config = dict(
    layers=10,
    activation='swiglu',
    drop_path=0.1,
    tie_embeddings=False,
    init='trunc_normal_002',
    residual_init='scaled_by_depth',
    optimizer='muon',
    muon_scale='original',
    lr=0.014,
    adamw_lr_other_params=0.0017,
    grad_clip=3.0,
    steps=15300,
    epochs=6.8,
    lr_schedule='cosine',
)
Rows from block 3, named by matrix and row number. Rows with one number belong to one attention dimension. Each number is 128 + 32 x the weight over the matrix's rms, rounded and kept within 0 to 255. All counts start at 0.
# v: attention value (model.blocks.3.attn.v.weight, 320x320), inputs 216-269
# proj: attention output (model.blocks.3.attn.proj.weight, 320x320, transposed), outputs 216-269
v.275 [128 128 128 128 128 128  85 128 128 198 128 128 128 128 128 128 128 128 128 128 128 194 128 104 100 128 128  90 128 128 128 128 128  86 128 128  47 128 128 128 128 128 178 128 128 128 192 128 128 100 128 128 128 175]
proj.275 [128 128 128 128 162 128 128 128 128 128 152  93 128 152 128 128  65 128 128 128 128 164 128 128 128 128 128 155 191 162 233 128 128 128 128 128 128 128 128 189 128 128  42 169 128  80 128  94 128 128 128  64 185 128]
v.276 [ 80 128 128 128 128  61 128 128 128 128 128 128 177  18 128 128 128  83 128 128 128  87 128 128 128  88 128 128  68 128 128 128 128  80 128 128  91 184 128 128 128  97 128 128 128 128 211  92 128 128  72 128 195 103]
proj.276 [128 128 128 128 128 190 128 128 128 128 128 128  71 128  66 128 178  91 128  63 128 128 128 128 128 128 128 128 198 128 128 128 128 128 128 128 128 128 128 128 128 167 128 128 168 128 128 128 128 128 217  51  53 128]
v.277 [182  67 128 128 128 128 128 128 128  30 128  96 128 128 128 128 128 128 128 215 128 128 128 177 128 176 128 128 128 128 243 128 128 128 191 128  75  87 128 128  84 128  75 128 183 128 128 128 220 128  74 128  76  44]
proj.277 [128  82 128  91  72  49 128  63 102 128 128 230 128 128 128 128 128 128  77 214 128 128 128  63 190  84 128 106  75 156 128 128  41 183  57 128 188 128  67 128 128 128  33 128 128 170  95  70 128  96 128 128 128  40]
v.278 [ 89 166  79 128  38 128 128 128 128 128 128 176 128 186 177 153 128 128 128  73 128 134 128 128 128 128 185 128  56 128 128 128 128  63 128 128 173 128  55 128 204 128  46 202  34 201 128 128 128 161 128 128  64 181]
proj.278 [128  72  89  68 128 128 128 128 150  74 128 128 128 128 128  67 128 128 128 128 128 128  66 128 128 128 149 198  80 128 128 128 128 128  73 128 128 128 128 128 128 128 128 128 128  83 194 128 172  63 128 128  71 128]
v.279 [ 79 128 128 168 128 128  25 128 128 128 128 128 128 128 128   0 128 128 128 128 128 128 128 128 163 128 128 128 128 128 128 128 128 169 215  81 124 128 128 128 128 128 161 128 128  95 235 128  73 128 128 128 128 170]
proj.279 [128 128 128 128 128 162 170 128 128 128 128 128 150 128  85 128  62 128 128 128 128  78 128 128 176 128 128 193  84 128  83 128 128 222 128 128 128  95 128 128 128 128 128 128 128 128 128 128 128 128 128 128 128 172]
v.280 [128 116 128 128  64 128 128 128  74 128 128 204 128  90 128  28 128 128  90 128 151 128 188 128 128 154 128 128 128 128 128 128 171 128 128 128 128 154 128  70 128  71 128  71 179 128 180 128  79 128 128  66 128 128]
proj.280 [184  42 202 128 128 128 128  94 128  92 128 128 128 128 128 163 128  90 168 172 128 128  18  69 172 128 128 128 128  77 128 128  63 128 128 128 128 138 128 178 128 255 128 200 128 128 128 128  46 128 135 203  99 128]
v.281 [213  74 128 128 128 128 128 255  80 128 128 128  79 128 128 128 185 128 128 128  90 168 128 128  94 128  99 128 128 210 164 163 128 128 128 166 128 128 128 128 128 128 128 128  81 197 128 128 128 164 128 128 128 128]
proj.281 [128 128 128 128 128  66  75 128 128  67 128 237 128 173 128 128 128 128 203 128 128 128  62 167 128 128 128 128  93  45 154 128 128 240 167 128 128 207 128 212 128  95 128  70 128  99 128 235 128 128 128 128 128 128]
v.282 [128  81 170 128 128 189 177 128 128 242  85 128 128 238 128 128 128 128 128 128 128 128 128 128 128 128 128  26 128 128 128 128 242 110 101  87 128 128 128 192 128 112 128 128 128 161 205 128  20 128 128 128 128 128]
proj.282 [128 128 196 128 128 128 128 128 128 128 128 112 128 128 128 128 113 128 128  86 128  88 186 128 128  93 128 128 128 140 128 193 128 128 128 228 171 128  86 172 128 128 128 211 128 188  74 128 128 128  63 128 128 128]
v.283 [128 128  90 128 128 168 128 156 128 128 184 128 128 128 128 128 128 182 128 128  93  81 128 199 128 128 128 128 128 166 128 128 128 183  81 226 128 128  60 128 128 128  87 216 145 185  47  90 128  93 128 128 215 128]
proj.283 [128 128 128 128  87 186 128 128 128 128 128 128 128 128 128 178 128 128 128 128 128 182 179 128 173 128 128 128 128 128  89  70 128 128 128 146  63 128 128  87 157 128 128 128 128 128 128 128 128 128 128  55 169 128]
v.284 [128 201 128 179  34 128  69 128 128 155 128  63 128 128 128 128 128 128 182 128 166 128 167 128 128  54 128  67 128 128 190 195 211 128 128 128 128 128 128 128 128 128 128 195 128 128 128 176 194 159 128 128 128 128]
proj.284 [ 92 128 179 128 195  27 128 128 128 128 128 177  55 128 128 128 170 128 128   0 128 128 128 128  92  89 128 128 128 202  41 128 196 128 176 128 128 128 128 128 128 180 128 128 128 128 128  75 128 128 128 128 128  84]
v.285 [ 91 128 128 128 128 128  35 128 185 128 128  66 128  70  80 128 128 128  77 128 128 128 128 128 128 128 159  82 128 128 128 230 128 128 128 128 128 151 216 128 128 128 128  85 218 180  94 128 128 128 128 128 180 128]
proj.285 [128 178 128 128 128 128 128 128 103 165 174 128  64  73 128 128  77 128 128 128  63  92 158 128 177  57 189 128 128 128 128 128 128 148 128 128 128 128 179 128 145 128 128 128  57  29 128 128 102  75 128 183 177  70]
v.286 [128 128  53 128 128 128 128 128 171 128 128  34 128 128 183 128  66 128 159 128 128 128 128 128 128 128  58 191 128 128 128 128 128 137  99 128 180 128 128 212 213 128  65 209 128 128 128 128 128 128 174 128 128  90]
proj.286 [193 128  74 128 128 128 164 128  89 210 128  70  84 151 128 132 175 184 100 128 128 128  97 128 128 128 155 128 128 128 128 215 128 128 128 207 128 128 128 103 128 128 128 128 128 128 128  93 172 128 128 128  50 128]
v.287 [181 128 173 149  78 128 128  76 128 128 128 128 151  72 128 128 128 128 128 128 128 128  94 128 159  65 139 128 128 189  90 128 128 128 248 128 128 128 170 128 128 128 128 128 128  79  96  79 128  73 128 195 128  77]
proj.287 [ 68 128 128 128 128  98 168 128 161 128 128 193 128 128 128  62  98 128 128 128 128 128 128 128 128  78 128 128 128 128  46 128 128 128 142 128 128 128 128 128 128 128 191  91 128 128  87 128 128 128 176  93 128 169]
v.288 [ 60 128 100 155  90 128 128 128 128 128  86  55  76 197 128 128 128 255 128 128 128 128 128 128 168 128 128 128 128 128 128 160 128  62 128 128 205 189 146 128 128 128 128 128 128 128 183 232 128 177  27 128 128  85]
proj.288 [128 128 128 128 128 128 128  65 128 128 172 170 128  58 128  27  95 128 128 181 143 125 177 128 128  96 128  90 128 207 128 163 108 128 128 128 128 128 170 128 128 128 128 128 128  97 128 128 128 104 128 128 128 128]
v.289 [210 164 128 128 128  69 128 128 128  87 128 207 184 128 128 128  93 128 151 128 171 128 180 128 102 128 194 128 128 128 181 128 128 128 117 128 128 128  53 128 128 128 128 128 128 128  51 169 128  34 183 128 148 150]
proj.289 [128 185 128 128 172 128 224 128 176 128 128 128 128 128 128 128  38 128 128  71 185 110 167 128 128 128 128 128 128  70 128 128 128 113 128 128 128 128  86 128 128 128 128 128 128 128 101 128 128 128 128 128 164 128]
v.290 [128 105 128 128 128 128 128 128 128 210 128 201 128  84 128  43 174 128 185 189  87 128 128 128  82 168 177 128 128  74  84 128  75  66 128 128 128  80 186 128 128 128 128  94 128  67 128 128 128 128 128  12 195 128]
proj.290 [128 128 170  61 128 128 179 128 124 128 128 166 199 172 128 128 128 128  89  65 128 128 128 128 128 128 128 157 128 128 128 128 144 128 128 128 128 128 128 164 128 128 128 128 128 128 128 128 128 128 128 128  77 173]
v.291 [173 173  63 128 128 128 128 128 128 128 128 128 128 128 128 128 128 128 128 128 128 128 128 128 128 128  69 128 128 128 128 128 128  84 128 128 128 128 128 128 128 186  72 128 128 128  17 128 128 128 128 128 128 128]
proj.291 [128 128 180 128 186 128 128 128  64  81 128 128  66 128 128 139 128 128 128 128 181 128 128 128 255 128 128  52  54 243 164 128 128 128 101 128 128 128 181  96 128 128 128 128 128 128  83 128 128 128  65  80 128 128]
v.292 [184 194 128 128 128 128 128  23 128 128 128 128 128 167  56 128 189 101 128 128 128 128 128 128 128 114 128 128 110  76 170 128 128 128  53  63 128 128 128 128  50 188 174 128 128 128 201  75 128 128 128 128 128 128]
proj.292 [ 72 128 128 128 104 128 128 128 128 128 128 128  81 209 128 128  42 212  30 128 128 128 152 128 130 128 169 209 128 128 128  60 128  47 128 128 128  74 128 128 128 128 128 128 128 128 128 128 128 128 128 128 128 192]
v.293 [128 128 128 128 128 128 128 128  88 128 128 128 214 181 187 128 128 146 190 128 128 128 128 128 128 128 128 197 128 128 128 128 128 128 128 128  47 180 128  90 128 128  96 128 128 128  80 204  93 128 128 128 128 128]
proj.293 [128 128 128 128 128 128 128 128 128 128 128 128 128 128  99 128 128 167 228 105 181 128 128 128 128 128 128 128 128 128 128  77  75 162 128 128 128 128 128  66 128 128 168 128 128 128 128 100 128 128 128 128 128 128]
v.294 [ 93 128 128 128 128 217 128 161 128 128 128  89 128 128  83  20 128 128 128 128 128 128 128 128 128 128 128 128 100 128 128 128  62 128 128 128 156  92 128 128 128 128 128  29 128 128 128 128 128 164 128 128 128 128]
proj.294 [128  45 128 128 128 211 128 128  89 128 128 165 128 162  45 128 128  11 128 128  99 128  76 128 128 169 128 128 128 128 162 128 128 128 128 128 128 128 128 128 128  78 128 128 128  47  56 173 128 128 174 128  71 128]
v.295 [128  89 128  60 181 128 128 169 157 128 128  30 128 128 128 128 128 128 128  47 128 128 155 128 128 128 128 128 128 191 128  79 128  85 128 235 162 128 174 128 128 190 128 128 128 128 128 161 128 128 128  64 128 128]
proj.295 [128 128 128  89 128 128  24 128 128 128 191 128 128 179  61 128 128 128  66 216 128  79 128 128 128  64 180 128 128 128 128 128 170 220 128 128 128 128  98 128 128  78 128  60 183 128 128 193 128 160 179  90 128 128]
v.296 [128 128 128 128  82 168 128 128 128 128 197 128 128 128 185 128 128 128 128 128 128 128 181 128 181 128 128 128 128  77  96  91 128 145 128 128 103 128  84 157  67 128 100 128 128 128 128 128 179  97  68 169 128 128]
proj.296 [178 128 128 128 128 128 128 173 128 128 128 128 185 128 128  40 128  28 128 128 128 128 128 128  69 137 128 128 128 128 199  96 128 136 128 128 128 128 142 128 128 195 176 128 128 185 160 128 171 128 128 128 128  89]
v.297 [128 128 128 128 128 128 128 128 128 128 128  59 128 202  60 128 128 128 128 185 112 186 128 128 198  84 182  84 200 128  84  72 128 128 128 128 128 128 128 193  35  36  92 128  91 128 128 153 128 128 128 184 128 128]
proj.297 [157 194 128 128 128 128 128 128 192 128 128 128 177 128  65 128  50  90 201 128 128  40 128 128  86 128 128 128 128 128 128 128  57 128 128 128 128 128 128  80 128 128 193 128 176 180 172  70 128 128 128 128 128 128]
v.298 [128  67 195 128 128 128 128  34  97 178 128 128 128 146 184 128 128 128 128 128 128 128  39  87 128  91 128 128 128 128  73 128 128 128 128 128 128 128 142 128 128 128 128 128 181 198 128 128 128  78 128 128 128 128]
proj.298 [140 169 128 128  80 151 128 128 128 128 128 128 128 103 128 165 128 128 128 161 128 128 128 128 128 195 128 128 128  62  94  77 128 197 128 128 128  82 233 196 128 128 128 128 128 225 128 128 128 128 128 159 128 128]
v.299 [128 128 128 128  44 128  39 128 128  75 128 128 128 168 128 128  87 128 128  98 128 128 128 128 141 128 128 128 151  36 128 128 128 128 128 128 128 128 128 103  92 128  33  72 128 128 128 128 128  82  25  98 128 128]
proj.299 [128 128 128  90  70 128 128 128 128 128 128 128 128  81 128 152 128 128 128 196 128 169 128 128 128 128 128 128  70 128 128 128 128 128 128 128 128 128 128 128 128 214 128 128 128 128 128  65 128 128 128 128 128 128]
v.300 [153 167 128 128 128 128 128 128 128 128  42 167 128 128 128 128  40 128  82 128 128  94 128 128 128 128 128 128 128  91 128 102 145 128 128  89 128  54 128 128 128 128 128 137 128 128  49 128 128 128 128 128 128 128]
proj.300 [128 128 128 132 170  43 128 128 128 128 128 128 128  97 128 128 128 128 128  97 128 128 128 128 128 128 128 128 128 128 128 128 128 128  49 174 128 187 169 128 128 128 128  66 181 128 128 128  94 128 128  88 128 161]
v.301 [128 128 128 183 128  57 128 128 180 128 128 128  73 178 128 128 198 160 160 173 185 143 176  54 128 128 128 116 128 128 128 128 128 128  96 128  66  55 212 128 128 232  50 197 128 128 168 128  93 185 128 128 128 128]
proj.301 [128  99 173 128 128 128 128 128 128 128 128 128 128 128 128 128  55 128 128  71 195 201 190 128 128 128 174 128 128 128  69 128 128 128 128 128 128 128 156 128 128  75 161 128 128 128 128 128 128 162 128 128 128 128]
v.302 [128 128 128 128 168  86 128 128 128 128 128  90 172 128 128  34  82 128 128  93  64  85 128 203 128 128 128 189 128 148 128 128 128 128 197  62 128 128 128 128 128 128 128  56 121 128 128 190 128  90 128 128 128 128]
proj.302 [128 128 128 128 128 128 128 166 187 128 128 179 128 128 128 223 128 104 128 128 128 128 104 128 128 128 188 128 128  17 128 128 128 128  52 128 128  45  70  77 128 128 128 191  50 128 102 100 128 167 176 181  74 128]
v.303 [211 128 128 128 128 128 128 110 128 128 128 128 203 128  91 128 128 128  27  53 128 128  75  88 128 128 128 128 128  43 128 128 128 128  80  78  73 128 128 128 128 128 128  86 128 128  16 128 128 128 102  19 128 128]
proj.303 [128 114 128  66 128 128 128 128 128 128  91 128 154 128 153 178 128 128 128 128 128  74 128 128 185 128 128 128 128 128  70  50 128 128   3 128  90 128 128 255 128 128 128 128 128 128 128 128 128 128 128 128 128 128]