Rows from block 3, named by matrix and row number. Rows with one number belong to one neuron. Each number is 128 + 24 x the weight over its row's rms, rounded and kept within 0 to 255. All counts start at 0. After the name is the row's rms in percent of the matrix's.
# gate: MLP gate (model.blocks.3.mlp.gate.weight, 960x320), inputs 46-91
# fc1: MLP up (model.blocks.3.mlp.fc1.weight, 960x320), inputs 46-91
# fc2: MLP down (model.blocks.3.mlp.fc2.weight, 320x960, transposed), outputs 46-91
gate.328 127 [128  67 128 128 128 180 191 128 128 128 128 128 128 128 128  94  78 128 128 128 128 128 144 128 128 128 171 128  96 138 128  89 128 128 128 128 128 153 128 128 128 128  86 139 128  98]
gate.329 062 [128 128 128 128 162 184 179 169 128 128 128 128 128  99  83 128  76 128 128 128 128 128 128  93 128 128 128 208 128 128 128 128 181 190  96 128 128  94 128 128 128 128 128 128 177 128]
gate.330 127 [128 128 128 128 128 128 128  92 128 128 128 128 128 128 128 128 178 128 100 128 128 128 128  88 128  94 128 128 187 128 128 128 128 157 128  87 167 128  67  95 128 173 128  88 128 169]
gate.331 008 [128 128 128 128 128 128 128 128 128 128 128 128 128 128 128 128 128 128 128 128 128 128 128 128 128 128   0 128 128 128 128 128 128 128 128 128 128 128 128 128 128 128 128 128 128 128]
gate.332 132 [179 149 128 128  91 128 128 128  56  64 128 180 128  47 128  99 128  83 128 128 128 128 128 169 128 128 128  85  94 128 128 128 128 189 128 144 128 128 128 128 169 128 128 128 128 128]
gate.333 142 [128  89 128 128 128 128 128 128 128 128 128 128 128 128 181 128 128 155 128 128 128 160  81 128 128 128 140 128 128 175 128  91 128 128 128 149 129 128 128 158 199  84 128 128 128  79]
gate.334 050 [128 128 128  67 128 128 128 128 128 128 128 128 128 128 128 128 181 128 128 128 128  84  77  92 128 128 128 128 128 128 128 128 174 128 128 128 128 128 128 128 128 128 128 128 128  70]
gate.335 124 [157 128 128 158 128 169 128 128 128 135 128 182 128 128 105 128 128 183 128 128 162 128  66 128 128 128 128 128 128 128 128 128 128 128 128 128 177  82 171 128 128 128 181  78 128 128]
gate.336 099 [ 83 149  16 172 111 128 171 128 128 128 112 179 128 128 128 128 128 128 142 128  97 128 128 128 128 128 171 107 128 128 128 128 147  87 128 128 128 112 128 128 128 181  98 128 128 161]
gate.337 102 [128 128 128 128 128 159 197 128 128 128 128 146 128 128 128 128  97 128 128 128 128 154  59 128 171 128 128 128 128 205 128 177 128 168 128 128  89  89 128 128 128 128 128 128 187 128]
gate.338 074 [128 128 128 128 113 128 128 107 182 128 128 128 128 128 128 128 128 128  90 128 128  73  92 128 128 128 128 128 103 128 128 128 128 128  82 128 128 128 160 156 128 128 128 128 128 154]
gate.339 095 [128 128 128 128 128 128 128 128 128  58 128 171 128 128 128 128 128 163 102 180  84  82 128 128 128 128 128 149 128 128 128 168 128 128 128 128 177 128 164 128 183 128 128 128 128  82]
gate.340 093 [133 128 128 118  95 128  95 173 128 128 128 128 128 128 128  96 128 182 128 128  92 128 128 144 128 170 128  93 128 128 128 128  70 128 128 128 128 128  88 128 128 167 128 128 128 128]
gate.341 056 [ 72 128  82 128 168 128 176 128 128 128 178 172 128 128 128 165 128  61 128  83 128 128 128 128 128 165 128 128  71 128  54 128 128 128 128 128 128 128 128 128 128  77 128 128 128 128]
gate.342 142 [128 128 153 128 128 128 128 128 128 128 179 128 128 168 132 128 128 128 128 128 128  84  98 128  96 128 128 128  98 182  98  66 128 128 128 128 128 128  84 128 159 128 128  84 128 128]
gate.343 109 [170 128 128 128  95 128 128  94 128 128 128 128 128 128 128 155 128 183 128 128 128 128 171 128 189 128 128 151 128 128 112 128 128 128 128 128 128 128 117 115  85 128 170 128 173 128]
gate.344 135 [136 128 166 128 128 128 128 128 128 113 128 128 205 128 128 173 128 128 128 117 128  90 128 128 176 148 128 165 128 205 128 128  43 106 169 128 111 128  99 128 128 128 101 128 147 128]
gate.345 076 [128 128 111 165 128 154 128 128 128 128 128 128 128 128 128 128 128 151 128 188  64 128 128 128 162 162 168  56  95 128 167 103 110 168 128  83 128 128  76 128 128 128  91 128 166 128]
gate.346 115 [128 128 128 128 144  92 128 162 128 128 128 128 128 128 128 114 128 128  89 128 128 108 128 128 178 128  94 128 128 128 128 128 128 128 128 128 128 128 128 128 128 128 128  57 128 146]
gate.347 043 [128 128 128 128  79 128 128 183 128 128 128 128 128 128 128 128 128 128 128 128 221 128  70  78 184 128 128  91 128 128 128 128 128 128 128 128 201 128 128 128  76 128 128 128 128 128]
gate.348 021 [128 128 128 128 128 128 128 128 128 128  51 128 128 128 128 128 211 128 128 128 128  37 128 128 128 128 128 205 128 128 128 128 128 128 128 128 128 128 128 128 128 128 128 128 128 128]
gate.349 147 [165 128  88 128 128 128 151 128 128 128 107 128 156 128 162 128 128 128 149 128 128 128  99 128 128 128 112 128 113  90  93 160 128 128 128 149 128 113 128 187 156  80 158 128 138 128]
gate.350 141 [128 110 128 128 128 128 164 128 128 149 128 128  76 128 128 128 128 104 128  83 101 128 128  99 128 128 128 128 128 128 128 128 100  99 128 100 128 128 128 161 145 158 128 160 156 162]
fc1.328 133 [134 128 128 138 128 128 128  93 128 173 128  76 172 128 166 103 128 128  92 159 128 146  81 163 109  89 117 106 128 128 128 128 128 128 170 128 132 139 128 128 140  63 147 148 128 142]
fc1.329 080 [100 128 128 128 128  82  85  65 128  93 170 128  92 128 128 128 128 128 128 128 128 128 128 128 128 128 128 111 128  70  91  98 128  46 128 128  98 160 128 128 153 128 183 164  92 128]
fc1.330 140 [ 79 128 128 144 128 100 128 128 148 156 158 128 128 128 152 174 128 181  73  90 128 103 128 128  55 128 145 128 158 170  84 128 128 128 166 128 148 103 128 128 128  85 128 128 159 181]
fc1.331 014 [128 128 128 128 128 128 128 128 128 128 128 128 128 128 128 128 128 128 128 128 128 128 128 128 128 128 128 128 128 128 128 128 128 128 128 128 128 128 128 128 128 128 128 128 128 128]
fc1.332 103 [128 128 128 128 128 128 128 128 184 153 128 143  84 128 128 128 128 100 128 128 128 128 184 174 128 128 128 154 128 151  73 128 193 104 128 128 163 128 147 128 128 128 128 104 128 128]
fc1.333 133 [128  73 128 185  82 128 174  84 128 128 128 128 128 128 128 128  75 159 128 128  96 128 128 128 128 128 156 128 128 156 128  76 128 136 128 128 128 128 128 128 128 128 128 128 128 175]
fc1.334 045 [128 128  81 128 128 128  83 128 128 211 128 128 128 128 128 128 128 128 128  69 128 128 128 128 187  50 128 128 128 128 128  44 128 128 128 128 128 128 128 128 175 128 128 128 128 128]
fc1.335 135 [128 153 128 153 128  57 128 184 128 128 116 128 128  88  89 128 171 128  82 128 140 128 128 128  97 128  81 152 128  96 128 153 168 128 128 128 128  77 106 128 128 128  93 106  96 128]
fc1.336 087 [128  86 180 128 178 128  85 186 119 128 128 101 128 168 128 128 128  74 128 128 167 128 128 128 128  98  88 128 128 139 128 128  76 128 156 128 128 128 128 128 128 128 188 128 128 128]
fc1.337 100 [171 128 128 128 128 128 160 185 128 128 128 128 128 128 128 128  66 128 128 205 128 128 128 128 128 128 128 128 128 128 128 128 128  59 128 128 117 128  96 128 128 174 128 176 128 128]
fc1.338 072 [162 149 196 128 128 128 128 128 128  89 128 128 128 128 128 128 128 128 165 128 128 128 128 128 128 128 196 128 128 128 128 128 162 128 170 128 128 128  74 128 128 197  94 160 128 128]
fc1.339 093 [128  96 152  93 128 150  87 128 128 187 128 128 128 128 128 128 149 128 161  91 128 146 128 128 128 128 128 128 128 128  59 100 128 128 128 128  88 128 128 128  77  97 128 152 128 128]
fc1.340 091 [128 128 128 128 163 128 157 128 128 128 128 128  61 128 128 128 128  70 128 128 184 128 128 128 128  95 128 128 128 128 128 128 128 128 128 128  66 128 151  97 128 156 128 128 128 128]
fc1.341 058 [128 128 128 128 128 128  79  79 128 128  86 128 128 128 128 128 128 167 128 128 128 128 128 128 128  97 128 128 128 128 186 128 128 128 128 128 128 128 128 128 128 128 128 128 128 128]
fc1.342 127 [ 87 155 128 128  97 128 128 178 131 128 172 128  99 182 146 128 128 145 143 128 159 128  85 128 128 128 128 128 128  90 128  71 128 128 168 128  61  83 128 182 158 128 128  41 128 128]
fc1.343 114 [128 128 128 128 160  65 128 128 128 128 128 128  78 128 128 128 128 128 128 128 128 128 128 128  39 128 113 128 152 128 128 128  92 155 128 128 128 128 164 128 128 128 128 128 128 128]
fc1.344 138 [ 99 128 128 128  92  99 128 106 128 128  96  66 128 128 128 128 128  99 128 164 152 128 152 225  47 128 128 101 116 128 128 144 173 128  68 128 128 151 154 207 128 128 128 128  96  91]
fc1.345 070 [128 128 128 128  97 128 128 128 128 128 128 128 128 128 128 128 166 128 128 128  92 128 128 167  73 128 128  78 128 128 128 128 128 128 184 128 128 128 128 173 128 128 156 167 168 128]
fc1.346 131 [105 128 106 128 128 128 128 178 128 106 128 162 103 128 128 128 128 160 128 128  87 191 140  98 128 173 141 128 128 128 128 128 128 128 157 113 128 100 110 128  72 128 128  64  87 135]
fc1.347 036 [128 128 128 128 128 128 128 172 128 128  76 128 128 128 128 200 128 128 128 128 224 128 128  89 178 128 128  78 128 179 128 128 128 128 128 128 128 128 128 128 128 128 128 128  27 128]
fc1.348 019 [128 128 128 128 128 128 128 128 128 128 128 128 128 128 128 128 128 128 128 128 128 128 128 128 128 128 128 128 128 128 128 128 128 128 128 128 128 128 128 128  41 128 128 128 128 128]
fc1.349 163 [ 73 128 187 104 154 165 128  99 128 128 191  64 128 128  90 128 128 169 128 150 117 128 128 128 128 128 203 128 128 158 165 135 121 103 128 128 128 128 128 128 128  74 128  84 128 128]
fc1.350 140 [186 128  87 128 128 128 196 113 128 128 128 128 128 154 128 128  91 128 128 128 128 128 158 128 128 128 128 128 128 128 128 152  83 157 166 111 128 128 128 189 128 128 148 128  76 128]
fc2.328 134 [128 128 128 128  94 154 128 170 165 128 128 128 128 128 110 128  77 128 156 128 128 128 128 128 101 128 180 128 128 128 128 127 128 128  86 117 128 115 128 128 128 128 101 144  71 128]
fc2.329 064 [128 128 128 128 128 194 195 128 128 128 128 100 128 128 128 128 128 128  95 128 128  73 163 128 128 128 128 128 128 128 128 200 128 186 128 128 128  82  83 128 128 102  99 128 174 128]
fc2.330 133 [128 128 128 128 128 163 149 128 128 109 128 128 165 128  94 128 102 128 128 128 128 128 128 128 128  65 128 113 128 138 150  93 128  81 128 128 128 128 128 104 128 128 128 128 155 128]
fc2.331 006 [128 128 128 128 128 128 128 128 128 128 128 128 128 128 128 128 128 128 128 128 128 128 128 128 128 128 128 128 128 128 128 128 128 128 128 128 128 128 128 128 128 128 128 128 128 128]
fc2.332 104 [110 128 128 146 128 128  92 128 128 128 172 128 128 128 128 128 128 128  88 107 156 128 128 128 105 128 143 128 116 177 128 128 128 128  82 128 128 128 128  87 128 128  88 128 128 128]
fc2.333 142 [128 128 128 138 128 128 154 128 128 160  83 153 128 169 128 128 128 128 128 128 128 128 128 128 128 128 179 128  94 176 128 171 128 167  85 172 128 149 128 110 128 110 128 128 153 128]
fc2.334 048 [128  74 128  77 128 128  47 128 128  39 128 128 128 128 128 128 128 128 128 162 128 176 128 128 128 128 128 128 128 104 128 128 128 128 128 128 128 128 128 128 128 128 128 128 128 128]
fc2.335 138 [128 128 128  87 128 128 128 128  89 128 128 128  93 178 179 128 128 128 128 128 128 128 100 128 128 128 128 142 128 128 128  68 128  83 128 128 128 128 128 128 163  98 128 143 150 128]
fc2.336 086 [128 128  69 128 168 173 128 193 128 103 128  77  91  82 154 128 128 128 160 128 167 188 128 128 128 128 174  87 128 128  72  50 128  85 179 128 128 177 170 128 128 128 182 128 173 128]
fc2.337 120 [128 158 128 128 128 128 128 202 128  91  94 128 128 128 128 128  53 128 128 171 128 147  95 110 165 128 103 115 128 128 128 128 128 128 128  84 128  98 128 174 128 128 128 128 128 128]
fc2.338 074 [128 148 128 102 166 128 128 128 128 128 128 128 128 128 128 178 128 128 128 128  88 128 128  75 128 128 128 147 128 128 128 128 128  88 128 128 128 128 128 128 128 128 128 128 128 128]
fc2.339 082 [128 128 128 128 128 128 128  80 128 161 142 128 128 180 128 128 128 191 128  49 128 128  64 128 128 128 128 128  84 146 128 128 128 128 128 142 128 179 103 128 176 161 128 179 128 128]
fc2.340 098 [103 128 103 160 108 144 149 213 128 128 128 159 128 128 128 171 128 231 158 128 164 128 128 128  96  73 128 128 114 128 128 187 128  91 128 128  75 128 145 128 128 128  86  79 151 157]
fc2.341 056 [158 128 186 154 128  89 128 128 128 128 128 128 128 128 128 181 128 128 197 128 128 128 128 128 128 128 128 128  61 128 128 128 128  93 128 128 128 128 128 128 128 128 128 128 128 128]
fc2.342 132 [145 128 128 146 153 128 128  88 128  91 168 128 128 128 103  99 128 128 104 128 169 117 128 128 128 128 128 128 128  98 181 159 174 128 128 128 128 128  72 164 128 112 128 128 105 128]
fc2.343 108 [165 128 128 128 128 189 122 128 159 128 172 128 128 128 128 128 128 128 128 128 128  90 128 128 128 128 128 202 128 183 128 107 128  89  95 128 128 128 128 128 128 194 146 128 128 128]
fc2.344 152 [128 152 110 128 128  86 145 128 128 128 128  88 168 151 157 128 149 128  67  89 128  99 132 128 128 169  87 106 168 128 128 148 128 158 147 179  87 128 128 128 128 128 128  81 116  99]
fc2.345 072 [128 128  86  98 128 128 128  73 159 128 128  98 128 107 128  77 128 128 128 156  99 128 128 128 128 128  72  79 128 128 128 128 173 177 156 128 128 107 128 128 171 170  85 128 128 160]
fc2.346 129 [128 128 128 128 185 128 145 128 128 128 128 128 128 128 153 128 128 101 128 128 128 128 118 128 128 128 128 181  97 171 128 169 167 163 128 128 128 128 128 128  80 128 128 104 202 128]
fc2.347 043 [128 128 128 128 128 128 128 128 128 128 128 128 128 128 128 128 128 128 128 128 128 128 128  75 165 128 128 128 128 128 128  53 176 128 128 128 165 128 128 128 128 128 128 128  86 128]
fc2.348 019 [128 128 128 128 128 128 128 128  25 128 128 128 128 128 128 128 128 128  55 128 128 255 128 128 128 128 128 128  26 128 128 128 128 128 128 128 128 128 128 128 128 128 128 128 128 128]
fc2.349 137 [193 128 104 145 128 128 174 128 177  87  40 128 128 162 203 128 156 114 161 104 128 128  82 128 128  95  80 128 128 108  83 128 137 128 128 128 128 128 189 128 128 167 128 128 128 128]
fc2.350 123 [ 79  93 128 128 128 128 128 128 128 128 187 128 128 128 108 128 128 128  83 186 128 149 128 128  83 128 163 108 128 128 128 128 128 128 170 128 128 128 126 128 128 128 128 128 128  90]